config = dict(
    arch='unet',
    train_examples=203450,
    cond_dim=128,
    norm='groupnorm',
    init='kaiming_normal',
    optimizer='soap',
    beta2=0.95,
    beta1=0.95,
    steps=5900,
    batch_size=64,
    adamw_weight_decay_other_params=0,
)
Rows from block 6, named by matrix and row number. Rows with one number belong to one attention dimension. Each number is 500 + 40 x the weight over its row's rms, rounded and kept within 0 to 999. All counts start at 0. Numbers have three digits each. After the name is the row's rms in percent of the matrix's.
# q: attention query (model.mid.1.attn.q.weight, 128x128), inputs 0-127
# k: attention key (model.mid.1.attn.k.weight, 128x128), inputs 0-127
q.20 083:483507490556509530432571470529524488476501488510486504515505489464544527533442420465435481533427524449507492460517520537495497555581545488447567502514415484543511533486472502497473526486448493546509539488502474596506454498454461519477453540557530457484466537427533499564454522571500525544448512511476474465425570536481511541523591465474502521481473558497546422545455514459489560589549
q.21 098:510523420531478448465509493442512501491446498526491519520590514443490499419532500499517566501545516487464546503499482548519494459496433569541511499415524519461449540520426487497453465422523590484509511544558497490492503526553542502449456579460532567507498482538477484410521475495460516473492537503526507554544503472448474443452466512517468539451524484583480509523558512479443537393429
q.22 101:510528570528493495495483566497516474502482489532518520519591483456513541481524612518512518606513476440515570491509486502518490553557449544520518493509510424496505498465463493549475456448483540497501528495486484458435507505502521496477496486438492492460629461495450551465456430525391576421451460502564458543514503491511557463519471408510503485497502506554460559461523504525438511527514
q.23 089:510507492491460544506417514431520571514507609565482495507478479472507454463494575524533579470464490512532505457449504499548426434453432587534471557477467475406489488544503494490447520522597477561501472505582519456500511457505544554387502514492405542557509500532491524484511515415492523505508459515478503509502485469471517467481472487526525533545429475523464529515506519505502464463506
q.24 105:505518529496493540464533497481453500526443444526509480512456499583463486570505466500451499553409463500517514491506496458462476529524549532486477488505483490534493524407553538516573483472440492538485516423451482535526390562524478485509489551489525460472587437469517417604532481520540487532484494470517499480446601545458500529589512547484502498564527534479529439542501459481518501572501
q.25 112:491448494468523560495544452531454452498495464445457534521408443454497509524463419445473466483463454509537484514512518489480474531508540481438496503518435510611557506437540481499579493485428476496559516461510463557513478555507532499568447553486549489516460531470519458567484537585512532526470497480524485535453559536490557473584575444476488498478507520453504440541486477433565501541525
q.26 097:541543541484485495558515507516525473468452469508501536533444466524491417505565517517494416596581493487542527517481478448480498556524480479530565454433401451568496506442501505562535502474487563498508570485498484474458459506522468517529459531519495515408517457422478521544478457491503564465466565555501473525453573502469533524606505498531431431524543488512524504521504472468493563510502
q.27 084:456453460492539535383520457583504494499480515512487519508476478494509541477456391461494533461477464544488465477448543446455512497483535529509483454457531576530502512495505490505496530492517486520500488471530491557470543458447456512531454490562499503587452566548472460430567415425525445509462593494481463450514514449499532511387539525439475465501543477498539451496456469525497450531523
q.28 101:541464478455544557489514441560458470579534447498475534471462489508482523468482519416492399590548506451491487573440528490476480498540461428552460490515467517506572553509434494533513453514497530496497550452479509512538404576516437439575511538479538461533512456453499471529518441512564502535422541501474486511469530486454484537538540519515467470502478546535511452540502445471573486516495
q.29 101:465493506511479471504522539427477509463519509565578527514527487454489493528471514554524483459524461495480486466528505487519553423475506503510507516487582509518447544505513521478526574485522470517434455578587511468471523447550469470468432456542546491487463457608535487539495476503460393487546455526470460460541502509557480493451444635496505524460537522497495487470444561503413497445524
q.30 124:520471532482518549533544457515460485549502437501464516504507486492503480510556511434457418582546521421551522547486497539480453590535517467424435459509437483558517509437457476564517454487465506474540524423404473500499386563517439487495568501543501468486528481441440498528501537538529549468464485473501488499474453541479516514559491485544516496494446550475540481531548493476538544552544
q.31 092:476497446498449478493450452488517525489519553497492456478484537554524481534460462488532555416492438401565433505555559493514473514490510504485519529520540531522493513490460490490464555572580452617442497561524545464508489468492585493490505467497502529506442562507523510518493537480534509512542520508488518463527536433515558484473471590412583527445456509518478485483463535566506507602494
q.32 117:454462508418547505411469511507483539491500518470474465439411496484514546570409524487503584427435497505437497481528499447490522481435551535453486515525509559467504476499563472476528541561528520521431445553542526585565538502479550526473467475597491481517463581510564490541543491517487471506492531517483517474563533538499452524458507489469544540494532473481486429481432507503535462539497
q.33 102:448411511509437527520482463450539483488515482475534470522519508462573478457434476527488495534490485380457504526560483426515492560601529486517495551563567495538558463531536489485535559548501434539464541473527538471494442519454460447486469569487508544509447477525518517507437485556568530460525499471511541426519562470513522508512461527488526468553423442453491502509546437474548495498472
q.34 088:519484469502537458445469505591497470496465531522484542498479528483518534459485514503548558449490418500465510460512498544488505438459548536467582425469463549457509480577551474499460531486531547545582421564537495496486582461494538534542529429548533540539469544515474475551535505524403459511492557492463479450546505512551467542479562416483537486505554508491521491514425557465486439493494
q.35 103:482484537458484545517524487484440498570505464486523493490433418516439512542507430475453436538506507533462516524475509485490431465516508466474468450579508500553518512451553495510534461538410493483529537487468484575471421533486509458513460537524546410495536462434518430588534479493548539489436525542500465524463496564471492558560536474507479518499488538495591436563504547494507487583543
q.36 090:479539543551471463480429531554488529470488543468490512439478563515541517430473514545561589462443468502504492503483532537522523450475470568500571538561509498431452473561563521499398546521623482516487483495552493489529540515486573494491541496524490516554461558561533547509532486485524508498494568484479515448549445469576555513454519521469512529455468430551466479500471523533512465528457
q.37 076:471462526451541500432528482495565473489459478501476508469498451543467552540513507439469484525504485520502445494466495524474548433470549488537520503452490537489549511436534531458485506556482498511545450541467438529456525566525426428531473503526586489583539497491505419551512483610527489479434560465474478417542472579498412453506547540498515506505512516518560454515443500489540560547546
q.38 085:431512372448508448504495473460532509419497493478499468501470509562577493524483440469608533489515493532433465498531503497484539512483502507596492559537573460463500442556504524533495585479531488557479511560525509459516580483488505493521491515500526546522466517550531594501444447492500464503585420508458508465497483508537480499438482518451538484481475505585540468459526487489527500444531
q.39 074:415496457533527491492567475498551447453567551520505474503486461535519503415472538459485468547498539442583481486462488495487482506489527480507506571443481482510581523514514445481493535544522496521561420497478465487453519536502459492557496435550454519533518521468483453542494487556479537536442508509431514497502453392537492496464527562410509521538482548437495447478521488551540609539437
q.40 076:430442505442462514476453515552536540545503554492466520484553582488559531451481474495504536490478516538462467477507583566584486406486497497535511488506526545517493489611519450482495527551514489565428441510541528470514503443487472519517463506518457563604478566425502504524535514495484428485501525519404472486509466441420443499472548508507473487507522506435472509487467496542470478517446
q.41 093:512519558446534520462545471568473532522478532518488552474386452495521504534542480463521482546410530539628506435468442517548478422445473463524515456481451512455486547444533546482514505450485526502516471513508456512556489451531513528540470476483546484541509511481510463580529470487441553573441474486499433527543611498473555503530504465483501507528464503497524483517450542532534447526555
q.42 119:448445454447521519449501465516499497532510495446507434452470437495506519521463474464416502526522510447426442472493490511535515498542560525482503536593501574520540514507543474448527506552461464529472445493516512529562481510462437454525447418540534464511450560502565502559499519589552506546530516510460499448522542477464481485522553516438545490485505547480547454502431468516575517617516
q.43 101:518507455469449495556457557430536510442563573522535489464522557558569462488466551566470528459499506479472478549563532480484520553469516521552539482523510519461490456538497462480538552509544444496481516479563546534507485480437509495482519507468428565571519486569450513486548505538592463516572510476481594507457481440549573435513477429453487496506519431523466517494501469536511524441467
q.44 089:447473571418554501473481524515468568502523494482497519493484503515512507546507484442511511455466471560466494400448430547520579495506488573412495479484494538491464541557539562447517514443509522493540453580507533516492526485533527529423504467458476501454487455487519449536550477579387500504511530525469496434482519521563440528490512479515503541523544481465502545557431497427484482452570
q.45 096:502573572415521488480532544570466540551548504523401531531476464481453527541487547480549514512451534556579501474454506430466443495456533506460526487431475527534494545484509539443432452457515524421524501506453517478528521486561497519561467471489500463547564454480489465545514479534461475506466452476501477508464532547547434532514484486541442534489518600476501539469440545480523431533557
q.46 080:484469498523500436558490499407493558406513541547562459504556499557528493540520452503561485483545520525453463529533490505458508590557474522510510631552515468495495524523549536459488518537542466540481517511496534494587562469475511460473490460448488538496494486602481546516473562492520428526544492524463545578535505470564520407478483475474575503527448480464508484497473455478499509509504
q.47 089:472521524533536478517437510587478504539531566500489508516515524423436517436473497530510547425455506481528485431491457501479473439470539491519541449514495509452431525508531489538446496458578554438547434466508477510479547477447576584540487515499407512521509498487453421426480471428475465501471547508494471529534555511496507551446513533511484536400481497486499567485462554489513447445468
q.48 122:513596498547510432460500533482483523493479523547494527501427519424448488506466523536562544481512552528474509501526455526517553481490460596542560524502522465488404506521511522501393511475472522509479477537541508434445524406516528598435516471457542542513498528486495549517478442467401518510527468543485460534531504469587525490508471523498463489449549480534484555506510558484445453451537
q.49 098:546539516527531437559523510497514467537485551557488557541578491503483490465550563499505506494547569487498549489498445546462473530537455476497436493440480445507498531416477528559480469396480539493499573454467432457455474494527505542515544562462504458437519464494477491452470476472503516421533421474579493565524522510449514434485481598557455504524505536446487545511512536489445463482495
q.50 095:506494504531411446503532533453509604488497529554482491534544515494513387505536485516556473491567474485508518595496466509442511522499456534528436525447500446491437505476390511512484460430564532496525546493533447444463540469526534527469510551464483476468547463540440494470407492448424500454510501503549534534540508531446516468462427481573495498501472526570458550500506511491487485473512
q.51 114:458490507508544494529423542515482543494489536540474520479446494410477552516496486508516547452438505512512448388468463512576497457436511560489544466496507538488430509574524524453479550518528499528524407600506507466472546462522585531495457462546462475515486524548513545539521529557455414470514510523461454477519509475592470501495480475496512529472497485426464548497442551534502438533546
q.52 109:478423481488497573532505501549508478490491488471501492474518498434494544490452425516501508475441486539458461393449523549542491467447520521440566477548480552497513539520550497461525523564533496477569430521476527542530571518530509475481504442541506546574458486471547426552588526537470531532476497489495513446521497524544471556513556491468518529499548474383464412468431487524524493547489
q.53 097:552551536528512471561469533574434475542472504524468547524559477517472454537521474467529500500542411484580546447422452499548504421544517476487529435545513462492453530457514509561503491439465527474473536480528489502490530508583533493539504604469548439475539434472500502537498476480488557440479445522561448552502501540492471503511462461598423561454532503517490532490533534482473465470501
q.54 123:462491416476539450456507479512560482454511490463476482462446523426531565474409508478475539452493430498473468473517532487468533426447526535532558539483488573444491471583515517454510531534573461516504392527532526546522570450475535516469517514507523542557415565547531484484516534489445494508507532508466499441530483481594473533479539489447516497471535526507476479456429448529544471542501
q.55 102:492518487477523457448501542497433527545453488470513497492444471482477476524469479480471587426519501510446514438480424436444438435466509535494544477538446489566459508487568546490469505518488518508550492492503497537491527456559520529543473439613540475487454539495461457516542458565485457527511519547456491502521498520541387531557524513442504547434560520582504481479477587520448471547489
q.56 114:462448478489498548473503466484510498434520491496474446474455541534516561550500521425487506490493502554477426491503542554549539472499527516488484499532481533560535471477583528439493551528493435525500395511459491515562500514500447495463486455566579488565477518511503491607551540598453458534538514497470479426500552481532517482520465480457537497497506494417516493494392528507548570569488
q.57 096:462557507502525406500510557572509472510547512550435543520520516456512533513530547496541587490436473452549519419484511464486488404419472508541514499442504481471447497497495503498417498462573519405513508452507491503462514430493592530539447551487426491478499466471507452462501490451489506464464501526559459482484460488518470509515501535521461502405511538495468527544530522512449391499522
q.58 107:515543557533546464482518545557450511498537501543523558512480467496427476534569509479518479541485601533533534509494430506482449510486430515506506501450451480600493557419464490507480471410472565503515491496473466491476575536545529498534514501512515395514527472451479503515474459500439538476508494517506444558473507611513480518594456532528411505512522517511515530526565507469449452487540
q.59 115:535503503553483471527447514472500496503515518554521526513552480545532446506510577555531487543531551412520539547505503471458543553545509465519444512505536418498494459467433474567484488474453489520418567477482547449476447495492476498552450577472475482414561475489476553497447493458555530473527470517502500556520492419440535439533455578521487502523453498518477539453617516503525542468466
q.60 108:430482428494490449562438520478494494455530511496564458488500511513542539508452503564510559439503427530442461432536552499528581521467519520553556592527565488433480466534530490432468540524540442565507484523500519496529566471497547487474512560498491457524488554561544547480460544551514426485523469483500522503528521488555473489494440453499529562450454531515462504437413498501515545553483
q.61 102:448488422465487451448488446500510467459565549491523450445463518497524496418452532514528582430507447443445492531522526494509537519478471546539563539493489529451479508526543455481497521523607473568488464541609545510552576465471500493476528497510476571528507549504526539477467522472478458519515577482500491499575498462529557539440528500454524481479485434545448487476461518513502548504410
q.62 117:485505456550454488544512497442515520477508528499446500499575505550522501449459517506501456548562533467438559582530511447460473560537490442534461521489516450502559521453418481564518476490515466499491566417450516460503494516474454426542533510439446539478488456541468499422444493460555517491502496477486543507496401469475522462492491603470543465558446561530504503476574460515493557492458
q.63 084:434468445497581485404492530508409535504536491508518460452470482458459443525500531536547481431514561545450431450454507507461554435473512508495483494521443472484469479518540534448528495517482510556409449496552558525490509515511503504475449468557550463464466508525533465579490449495482466541476530499427463523550484544510454512618541480481551528516514534512518493494504565495537526587555
q.64 095:516512509498542492519535521492474495476549488461580465492471460604432451601539451501508491506535491445503535482531509475500524542527523508507517556567554456568535456480554506500545519539436498549458483444540536461565471447492506455488469436504578467497530486510485492600433528598585469450559482506480502546491502578529492517471516468501513485558506486480497503433470468421486524546546
q.65 093:484461505518516592413506535537506498501510492499524559449497517530499561528555431469545490557372503518409465553471500504529503475514474486479506429509454513516544574439516516527526485506453515424490491449475529539485430539482440397504568515542487495588489462478461445470527511536485540485473500494531483452461431536438456519493464530531494498512458528449515406505516472471520501559531
q.66 103:459497449481482476501467498509480522520556585541488454486471505484496513479383512539495583490468472589478484482470499433537529473418533521534588487463531536409497520563522580460540517498532508485461483503575539515482538454484571603485528487483513521570512527487576523397538495539461460498540494502478505515515501494473529542429482471434469523429502499488493565505477535491498450465475
q.67 076:489498454500505432500456458506518410469504518442533467506512419512530476454427556524522509425544550542469541481532516556432496498479516573477583547511545429450486462492550464498471535486458434529461490450440477474479458477536493477445388490474482502490475527499524506530490467544591512522519454465564496449497526489494496524558482584483491552450557498553446456508502595484502494486535
q.68 096:477531483500480441487478520461534540463506619546518435514478496509540446490457513527524484512563497491476516475584497521455561494578486512583528541554516439459479499492489513530443502497470538542478477537570481410550480439444546467494445509493496477507452493546503563573454521520519426446544479500467514541597570472542528461507441563543531544460497442455450550489531515539492480485487
q.69 104:541476515494494543487544471543489463490500463518511487504479488526547523564557444508477462565454434465576544542468474534496438579542515439482423456529438508559526496460513427527538489506505494455533498492422492526561532543455402518477538491498502440543541423442468484526491578469472476498432515416519496457439449473479534487543497484532503466568479556512534439489487450477536575517490
q.70 087:501476482497523483509420464442559477461517507497544491429535537508486462439528565521533551478514473578455522447442505490562452462479525511537552521513499541513488477558504504441486501514523479466485494482541519524562553471481568507379570492479513593504469544550521515590467481555466446530594542495468574440523485531542463454481500482506539502426487485476424530511448538530486526449522
q.71 100:518552523549467496523515596438471547438516456465532507577493500541468446527510473501520442498506509423509534454550446542463533511580437466480570565521509454558453491439521516540475500477424495498468484508475515480454536456517493516487493460512530411459524444498501513499420517553531475440511477521527497543507532567529506498569470474525473569489513504401483509491473534443462453570588
k.20 099:439482558481481533508499441484484459520502433503525489422430500504481526518473529507491533450508539495465513521461542498475601500453532497393555469563554524470579542503484425523486548500493562538535469495491486552518518543453509442558521454534476480495548513506492445466504559514468542447455583479484503399500522535488446575522533488474511489415468521493480454495421483509593502516549
k.21 108:584447532516473459495487577458525523492504577515522516505525503505528414462529524538499489499518400460534604507536457514505493498478454506587457503521572448457455512506461476550523526465516496487473587506530464434438520527472578524449503581428511503458525458536459519465494546498473487462542442530523480609534494430459519473531468518490474541487546491505549515512563507558457524481488
k.22 106:542537435518487538543522532493503475529536453492492501494542503501470498473506567561487477488491545461550516527449541515524438484489417459491442484489450461541488505514473522556546419478431470470469495484443441477405550565500458497577578551412460554454546530518465467469491532531467552543537469484582447532486504528453506545533523493564414499489503476491516400506548503459535516461476
k.23 082:474432523446447492475526452479488449500603468451562454488462488510488506497521455522436496427453511496532488567533467590499439454547548522494525569489470538470472456531538549514556512470467441489460479535514532468534478483528505408438542383537471462526512500511520569498472475549514453490550537416459483508522535491529540515485471597507499471561546457456465490559483517490534510488513
k.24 107:466465517481542524469505451567516523489533418477479479487526488443537527565551491466426493552541498496529450479515482585514504520505503433428480510519425517508507533420540460586525484524474518490566488515554560531532489558493500465563436491492473472519476535463458455520471581525530551510480575497445455456530491461478460530441545476535571465463521534429541491531412431511558526530496
k.25 101:491448498513468527547526526521451526459536386444463408503438451524494443528500490467483558482531562519427488490558484481478506486480513482481474467528473524529580531461460491576508549515520527519567439517485517575498509504473551499496501497499550462472563521517489540552449489544515556528480540436484489489436473543501449502525567411472493509477492556563612449455438477446531526544512
k.26 111:559481562509510505522451533445457505495482442533420521546464574467455518522531499495510472544561471543545500507512446524536457527508556472463463485474405490506509491456475463555569490510519544489558504523456458479472532568467460553527474470501534411483521533506487523500450496523476535476482553510473501533486426542378477548490529454583528450569471510503531463565516420431503531525565
k.27 086:498521489392557469535477460542499489536448505473472465497452446429529500478516480469523592494480432501493573505515566461531572466468497552462516590441526490465530492441538506463422490489479539487446479513483392472467498437561574483470529487495503532463486430515560473519437438495528482466486533499522523501482504498571504509541479492432512598459497529511541472441463454520501508446528
k.28 112:500481536531484513511471512602488513580529436458465518530475505541524513480514496394490467546445518525547503526478478507428483523584561437495476430470515529516524449472480444509523513527491476438500588408429510604538510523495514526498512550492472497453479470417499469547419480509545544528449530508468494502428435439443516484509474423566475458530505546489537516488515476511533502473505
k.29 112:473557489516582477481456463521484505532504534567416552549505507468582474438525579507515510505490438501491553508481541520523448482419468482509463544446517507499425467520509454547414450471601544550482449556539491457476462476513474521496486511545432542540463522519498466494544476482410469511486484518519525488545575450470509463488463509495545497481471428521456468494496506612477444548521
k.30 106:459472542538468534494507467540498493521588471472555499511536505550417535468510512447434435491485490508498494543429541544507504485566478515446442389529524460520522462500510481497501525495463466400535505475523509517495479551507397444584523516487485493477513493428474480504509512511517564488450553438482473472415507512471454462555505506556533444537487562516552531505458403482585542494500
k.31 094:507515455523489483498498497497490556480511546530536512493504481458512477419436519577558546453495438498431543458489476530447542422496483553524534551533541506489483463497472489561453526550549453539523399497535532533553560520566501496469470486454505494565475484568555535470513444519486428450513473417483459464523531529630511481471563479460436470502522490508458520411497475514494483493554
k.32 099:496467513487473454532489571536461546495557456472475459502450468521481485538495489547525485453441540549498453471458502487419478447435528448559501490467556463456529478495499501481457540519533426495486466542534510499508470475562512517560518452550508423512510548509561426470574459471438471524433517533493416521545540483483491563465571526454479444422529593553466494514493465562486505474570
k.33 095:530458479458510545493482512486469428496547438464469494544442510559524487486481450508472488481572411467465467555535548424551471459560482479503518433546489524514511529506522496556526485493449463485573492534541568511524577501538501516542536517481478498560524466519471512463475575535515486437512523492430481460495486569501527552589493518614530446449461571526465488487404463480503551520523
k.34 090:522530492508498470471515490509555475488446514478519508496502492501506479611492570551559457575550502503474525495541449541413465462470580566508537489548490554466491580497528571470452579424512471554445461483525474459534495566527519500500471425479505462512489509554530494550533405452471433483514511541510473469556479460504476467524489505419469491506522555425506499468493488478475534548598
k.35 087:599514491495499522503568517462507518495532526479486469511491484446454462447553494542522457546453379500459525515410472462500524517583463518526457481536473455498469488463519440520516569516478504427417501534476543543511403469450544568526506547498518479525559513497510533469474533449543496491390512469517472609509514537473531527545524512536464477448498457563515516470548469547514502541499
k.36 081:428517448555460457499597535480425514468437406479462434525487512466465496512524549538548467500483516518517510533532431468426531445465479524446593501523519540500495546483479501548472504471489456570599477541497545478459539511489550464546519470539546454486455437479585485482505459467475510545458506534519485507471546516527463466426530474458542533422455527477529450495543550489530511490543
k.37 094:581482456517521489479544516550532506406566537467436486492481430587566497491510480521469529444563452535500466552506457477464494478558485465520491531470474482505472530509480462550494499445479473442504528510491420398597435523558472518537451474494536490509483457496505449535476516387513521533448500436484554553531488487447481452526469555448499536518456503544547555468500537549479494459499
k.38 087:498512576501559463484469498592431532478502523439517509541463503599577543523408516442486579513558449525513498502486522482490496506478508510574533449468513489535474470561498515549486497477482491526538514500554551473521502503495372509416590484515481610535519471538473525507504489517501492552555453426454502538460500498445475483585508525447514550475516515520496505539444521514533488472488
k.39 098:437435468500571480543417455470520518439543474525487483486445413498485561526482505446479505517542485486465508520498512513487463492505567438476504470527434560537517513487481486499464470535479522458461568496513445510464468558547474476482455489575530571572478571519501447506585498460502496514508501517483461446504467430405470474458539521470585470506428580458520455569472466521531481488560
k.40 089:475540457526510470502500525519502457466466523543520519526534467542479501557504553525508470480524513506504430506495468576515466469485476506490588464521423521493487511535456485495489527494512507566536481510539504508442498432473530521554402468488456469550473518547509526536462544407470481505426489520451449539542488543503433510406530583474553508445513573514547480549391557411493504575549
k.41 103:532558527487499429495455490494485475535526532528507531523448476498450464503486569540489543490534576558504528492467501503499517456470472570497530569502560505481451528516527540464462493478551509490452492460508428496470410486547514531522521564497467562544461615486586465561519529519478415462500527522549468562501499464513429477480596578455496566489531480451533543460522489555480426498521
k.42 127:496429521449509518497544518542554486494689489439459465456460440541507501516534436482475484493511492490371491526455535526538489455540465470499493469490487515501547550479489447523517479551516509469464504509517446534569463515552541495531465505531480477583557520466497487496567519466543493496475485518464512531491520580504462571550428534488494495504479559464570534521521486572553524489510
k.43 089:535444406513491531507478455487475563462543494559492522499483503423516464460586457508476501517476475476494491562499577516464505500534532393397507507521500497521534501510440548498540540489485479493576478503503502512510468513385402566509500473513466471563457507549468512507485503574472510459497559480507488450466536488511472470517464497474538540528529608526527490532494468386484559525483
k.44 101:575467513478490496443513525510494533487514489579513435442451509524469517517490556520528521481534528515548508439537411518437460483449495605522460580447465471538453455469518533485412519441556486558442425567511483523518519473533504525486501471514527507520494449545565545509476431511493448486603455491538535538556540463516517550489468507439465563504470476522489565538505468478440523490462
k.45 098:502639464539561515430518489518512438428507533531415470446468458405467496478533557558483541513480513535496513513521542469475527459490525486532532549483459497466535564482531468522468517549493514412474499462466433442571477504514534473570496435508588503547501533483575438521526454549502442522464541512508497509501548456528474485505517538489461538465434472511442462469441505505508512463467
k.46 087:495436497511560567527520441482527498453550507465509475490459430425531479550455475490430480450540517477456532489495529474530491482426470495445439498424499499608503466529525515435499509506529455475503473507511589497600473461545497553494470467522540525512522451494514441509543499561439481489605476452409527535451500549512492514513470478446518571508519501486475469545515453551559557469491
k.47 086:466524531544532455555496462501434450515454472478503525469517513507483538512430590476598504526479551457461526508592554517451535502449557479460505409537451494476461499449510473552572553544482460535531521474465528558488512507473499452519472423503487441466499539525536492492523479452497482489444552580481523475428483487531523512455540469508437414447470552450482456434483514479466480539564
k.48 116:504501479480484454535428503499460499527437484473563430454446452511434510562448520460504510517484490429594536465521454497497556485462458595510550560468491485529476543531566525488483486526489425538457487484532462507470576483498531534485466480536501476427469510546593527529521438576450451539527473533529460428497527444526475512499575481439450541498516503499535499502455545476440433470520
k.49 102:481544544452530528544513491527493446490445504520472526469486486538480496516510483480519475511530566506602524499471482476499493530435527467445518518489558467490515431468547443493559442533476492471524510469407464484553485506494488428540561620476459558443542510448452488470505530524510544519495432477502567393505480436542469458488480473572517560553503491541484519491527476564515413439450
k.50 095:494533556437598436536475402493514475506434409490575546453470550535496462518379509429505476495545493530516466513512526498515498489478501481462427550535519491502466470492466529528528473462498477496515498501450542558498497456497427456521558552451554514480476480464453465527537488507486569560573527467509591444440498502529482494522528503433486503535575473567475475485507454515521525450511
k.51 118:449508490526544494500465529505503503482471538514514510505442497457480481523462604549548476455462507478507444499529482562508563407443466534549535502579474517477457530502559495515488560513543470535440447459553472455492525482487523536534402474526525478544451508498563516547535481439411454513549468560469514552521473502479530552434577500456497504446446494491508497428433581498468493526574
k.52 101:482534424543478527527511503418471529436500527560471435564486553456550606544560501486579515508498575522464518429521446448498472511458456531526516555495499507528520516530542445480508510506543503534468464545533502445492567482520561550466476488510507535541444470581523475456507519474507474428575527582452505542587514514519541506443534469508517482502496513460460492452544525493467581510550
k.53 093:509533479527527493493475502513465515562441547517535536501521539518468463453507477533553539509475539588525509474491445489487554580530542529458566554506561476460489478520579418529472473499471552557454554399487585495532467504427564532477548564487528506518533455502475562537453515549514495503422480493542503480498442525489550528481557477546505481483470403551451487429560467482489506538470
k.54 101:440499410554505458477471498533539541452497475453464482507519451523546597522501531467557485514520508489444488499554493552464491445480530439530494493466548529499506511556529499485420542492473449539524482549549469432466512491535484529517494413505540467505441493565430428524504450448401487512496520493468448466448457424474526445497521503434510402490545492491524444476498527497450577517558
k.55 102:525441571448548551438552494514550468454537509466532476451546455479517473499465545501513513452460480492487466512483531517513559453551465519591548596485493496472530486497551505447487511548444444444404459524502485561523457445465513466439486478521483416461514548495554425474528456548516507523500469492445449437511567514554498519547507492466491411502519479531497562507511487528475465470593
k.56 109:575490495516559495456487531483555541475575560556489456513488489435468485534540482526506462475507432509460431480457477530568453480484460463501496526493503512540507514486487467511451575482573496516436481460606447498548508511512530519527407518580532487567518549536453495560544562418489437505512485545481493559609443535506459526512486505426537583479491507459464487486513481515507522520507
k.57 085:429557523480505549542486496581481469509423433501541532465461469533557557453496582485547560475460566483564532518489553551443519506477495480458563563513438460441541513469521490467530482519513505527593479534457554492491442554452488534555496486461476498536503538496509449500498435446553518536460513462497486441424524452538505471378538501533477456471514507543457484499487522524480442473493
k.58 104:518560529530509494436471517396495544494436514537541435420489501487495502529438545539551517461491488506575497479492449466499544506417518570533532570536595462476458456473578515406455478529506512478446514510480443436466491468514508533505569517455536561458441492482554455527483538528506550524495467474570532522521474513533488537480521524426461568485521488555463526483530539541463485469537
k.59 113:448506586477486545500453508544495460546535502460534549497474501521508513468459395456435473535482481486537505521512557446514462531557516480476514417498492472505570459502531446514609480525443530474564563451504515549530486545511464473507521553508431497487501530438440520523514565481522545504439565426557500429478513484528516517497532503553570516486401525512509501579476478481530422524502
k.60 106:393461535504561522501500495501498529493639492520492454519511525480565517436478495512482454493438514489466429463506568526536466474460498439508462515508452502501548479523522464506500455560480408421547470470533579520589465500480432467509499498467477501522524471455459485431517564511518462521555526468455503484478472551496585487477473486556519454493519446557513527446551489559528577493483
k.61 102:419453525516493500511481478507544581495549393487498473477490438524465496566504480447537491479572521451446529466534535606461441507470578537420557453545493509533516530512512540456522508499473443481574498563504532505475548465492454488516484396589508486484512491538494465526519499528491486518518567540465486446496522514485488507446452475462537500510529600403511494539494531486451514479529
k.62 125:448472512501510542533542486485501476452487471477478538514535482535608534490508484416452493502540460518486458565520576455520558533551519400511476408488488537527573474505438480524550470508441501534577564486458572499512520576506463470460567530448481542477464491459426495461504536505518545467524509442455555471454527484495547426547462497559555456552455494537491490542493454490540487511489
k.63 088:430470551452477532444480491459540524539621546506552466480476466486456536491481445482418537493475450448536497485491494534512504458469481508577463485517495499565499538521474508443526522553477515473466445502575523560485465508548511517529432475550533456563448544472526498536599485450517529531449549419515463476495520495506510588505507488414564471437517541428513461504516488450497540484546
k.64 103:440527508534440482493528538370516527490492450435455513557505469482530501567465457501509456455575501476495459497553495555530546520514547490449510515534580446487507512519613470481569565453513435538529477567500500520521560499470491521496529442484545486442448503504489482471472492569487455525512473559497498485497548562608502520479476489479492457485559515551450477405471510510445473502508
k.65 102:510517533570480529498542495515557496500600499435509465556535493566563525518579481534506488481512457447430470528469473393539493513566475468500488478518532485450537441501450475551492469537518538423503491506461527539426523506483479452417552489469488528479550502500452506491518546478402423494530511531520513559535446530520577499568466515502504492453484474533463503455524445580463571519483
k.66 096:524476425536521434432442485525460498482513546530519512450559591510531477478480491563541550580439457507494463503534471465476474466479480482556515485490491497492473411492472497462585517479484514571461471562501408441437464472464549520558463456528460557540496486488491500526497505434504509455566504501484484483540478523405538508471407575499476568553517451544456528464502555501494490518523
k.67 083:496545504489532489473416502477469515568551494452480501562420506465480472471407491514424562522533429433454496534517510456515439511480537490545573495461543585501436537469523508490524456453567481473458506414520579518532518444483455536457487548498508466550435477467511498523474569498485457513513490415440477556459526480507469520484511488587482454555530463483522501478487579526536495469489
k.68 093:420453408534447537522500532550509500522495514485520540507428496410450547528388489474484532524537444464485444447414538541497497448469532557493553542597524512468540505523526513462528526498499487486538487513512510508480538468463497541460498519570534458518508545570551492545519444545582543539447479437467519505481523494563455461538499513513519512502580494432458495497521486442566472514544
k.69 120:487405577514494555555548464471539506486522456473534504518479480520499541545602471486489434512543541513490494511536486537527427549531517428482433486540488473598492460461494427548548518522484470452476489532493577535507477563452478457495514447472507518425532478446409484506513547474494545495498543500522518468449458530466601489497450412523553459464493550460565491483487518488496530460504
k.70 093:428600581467515475404476497512471516462527515542531424494495542517469528450537487510483518506504585504471460432545476515581517518460531567509470489446502545483496552567547513489500466496498565505513475534573568488519551448533498556504417440442581562550470546540486485482515462550454436526459546475493462488482550437491488503432520516460496523507477461523450500498516509537502504516570
k.71 102:436576450509443484538545467379520536527470511482502515501480528440525506543520561531471512423578466460480488507488521484469520455488529520541529502499581528522560528461512440514513521466517462541552530553448447542486612485507473464510525494533538518474544457511502502475492467614461455523483520607501507512474496517619533520467520496532472440482507473528462495494501522549454481496574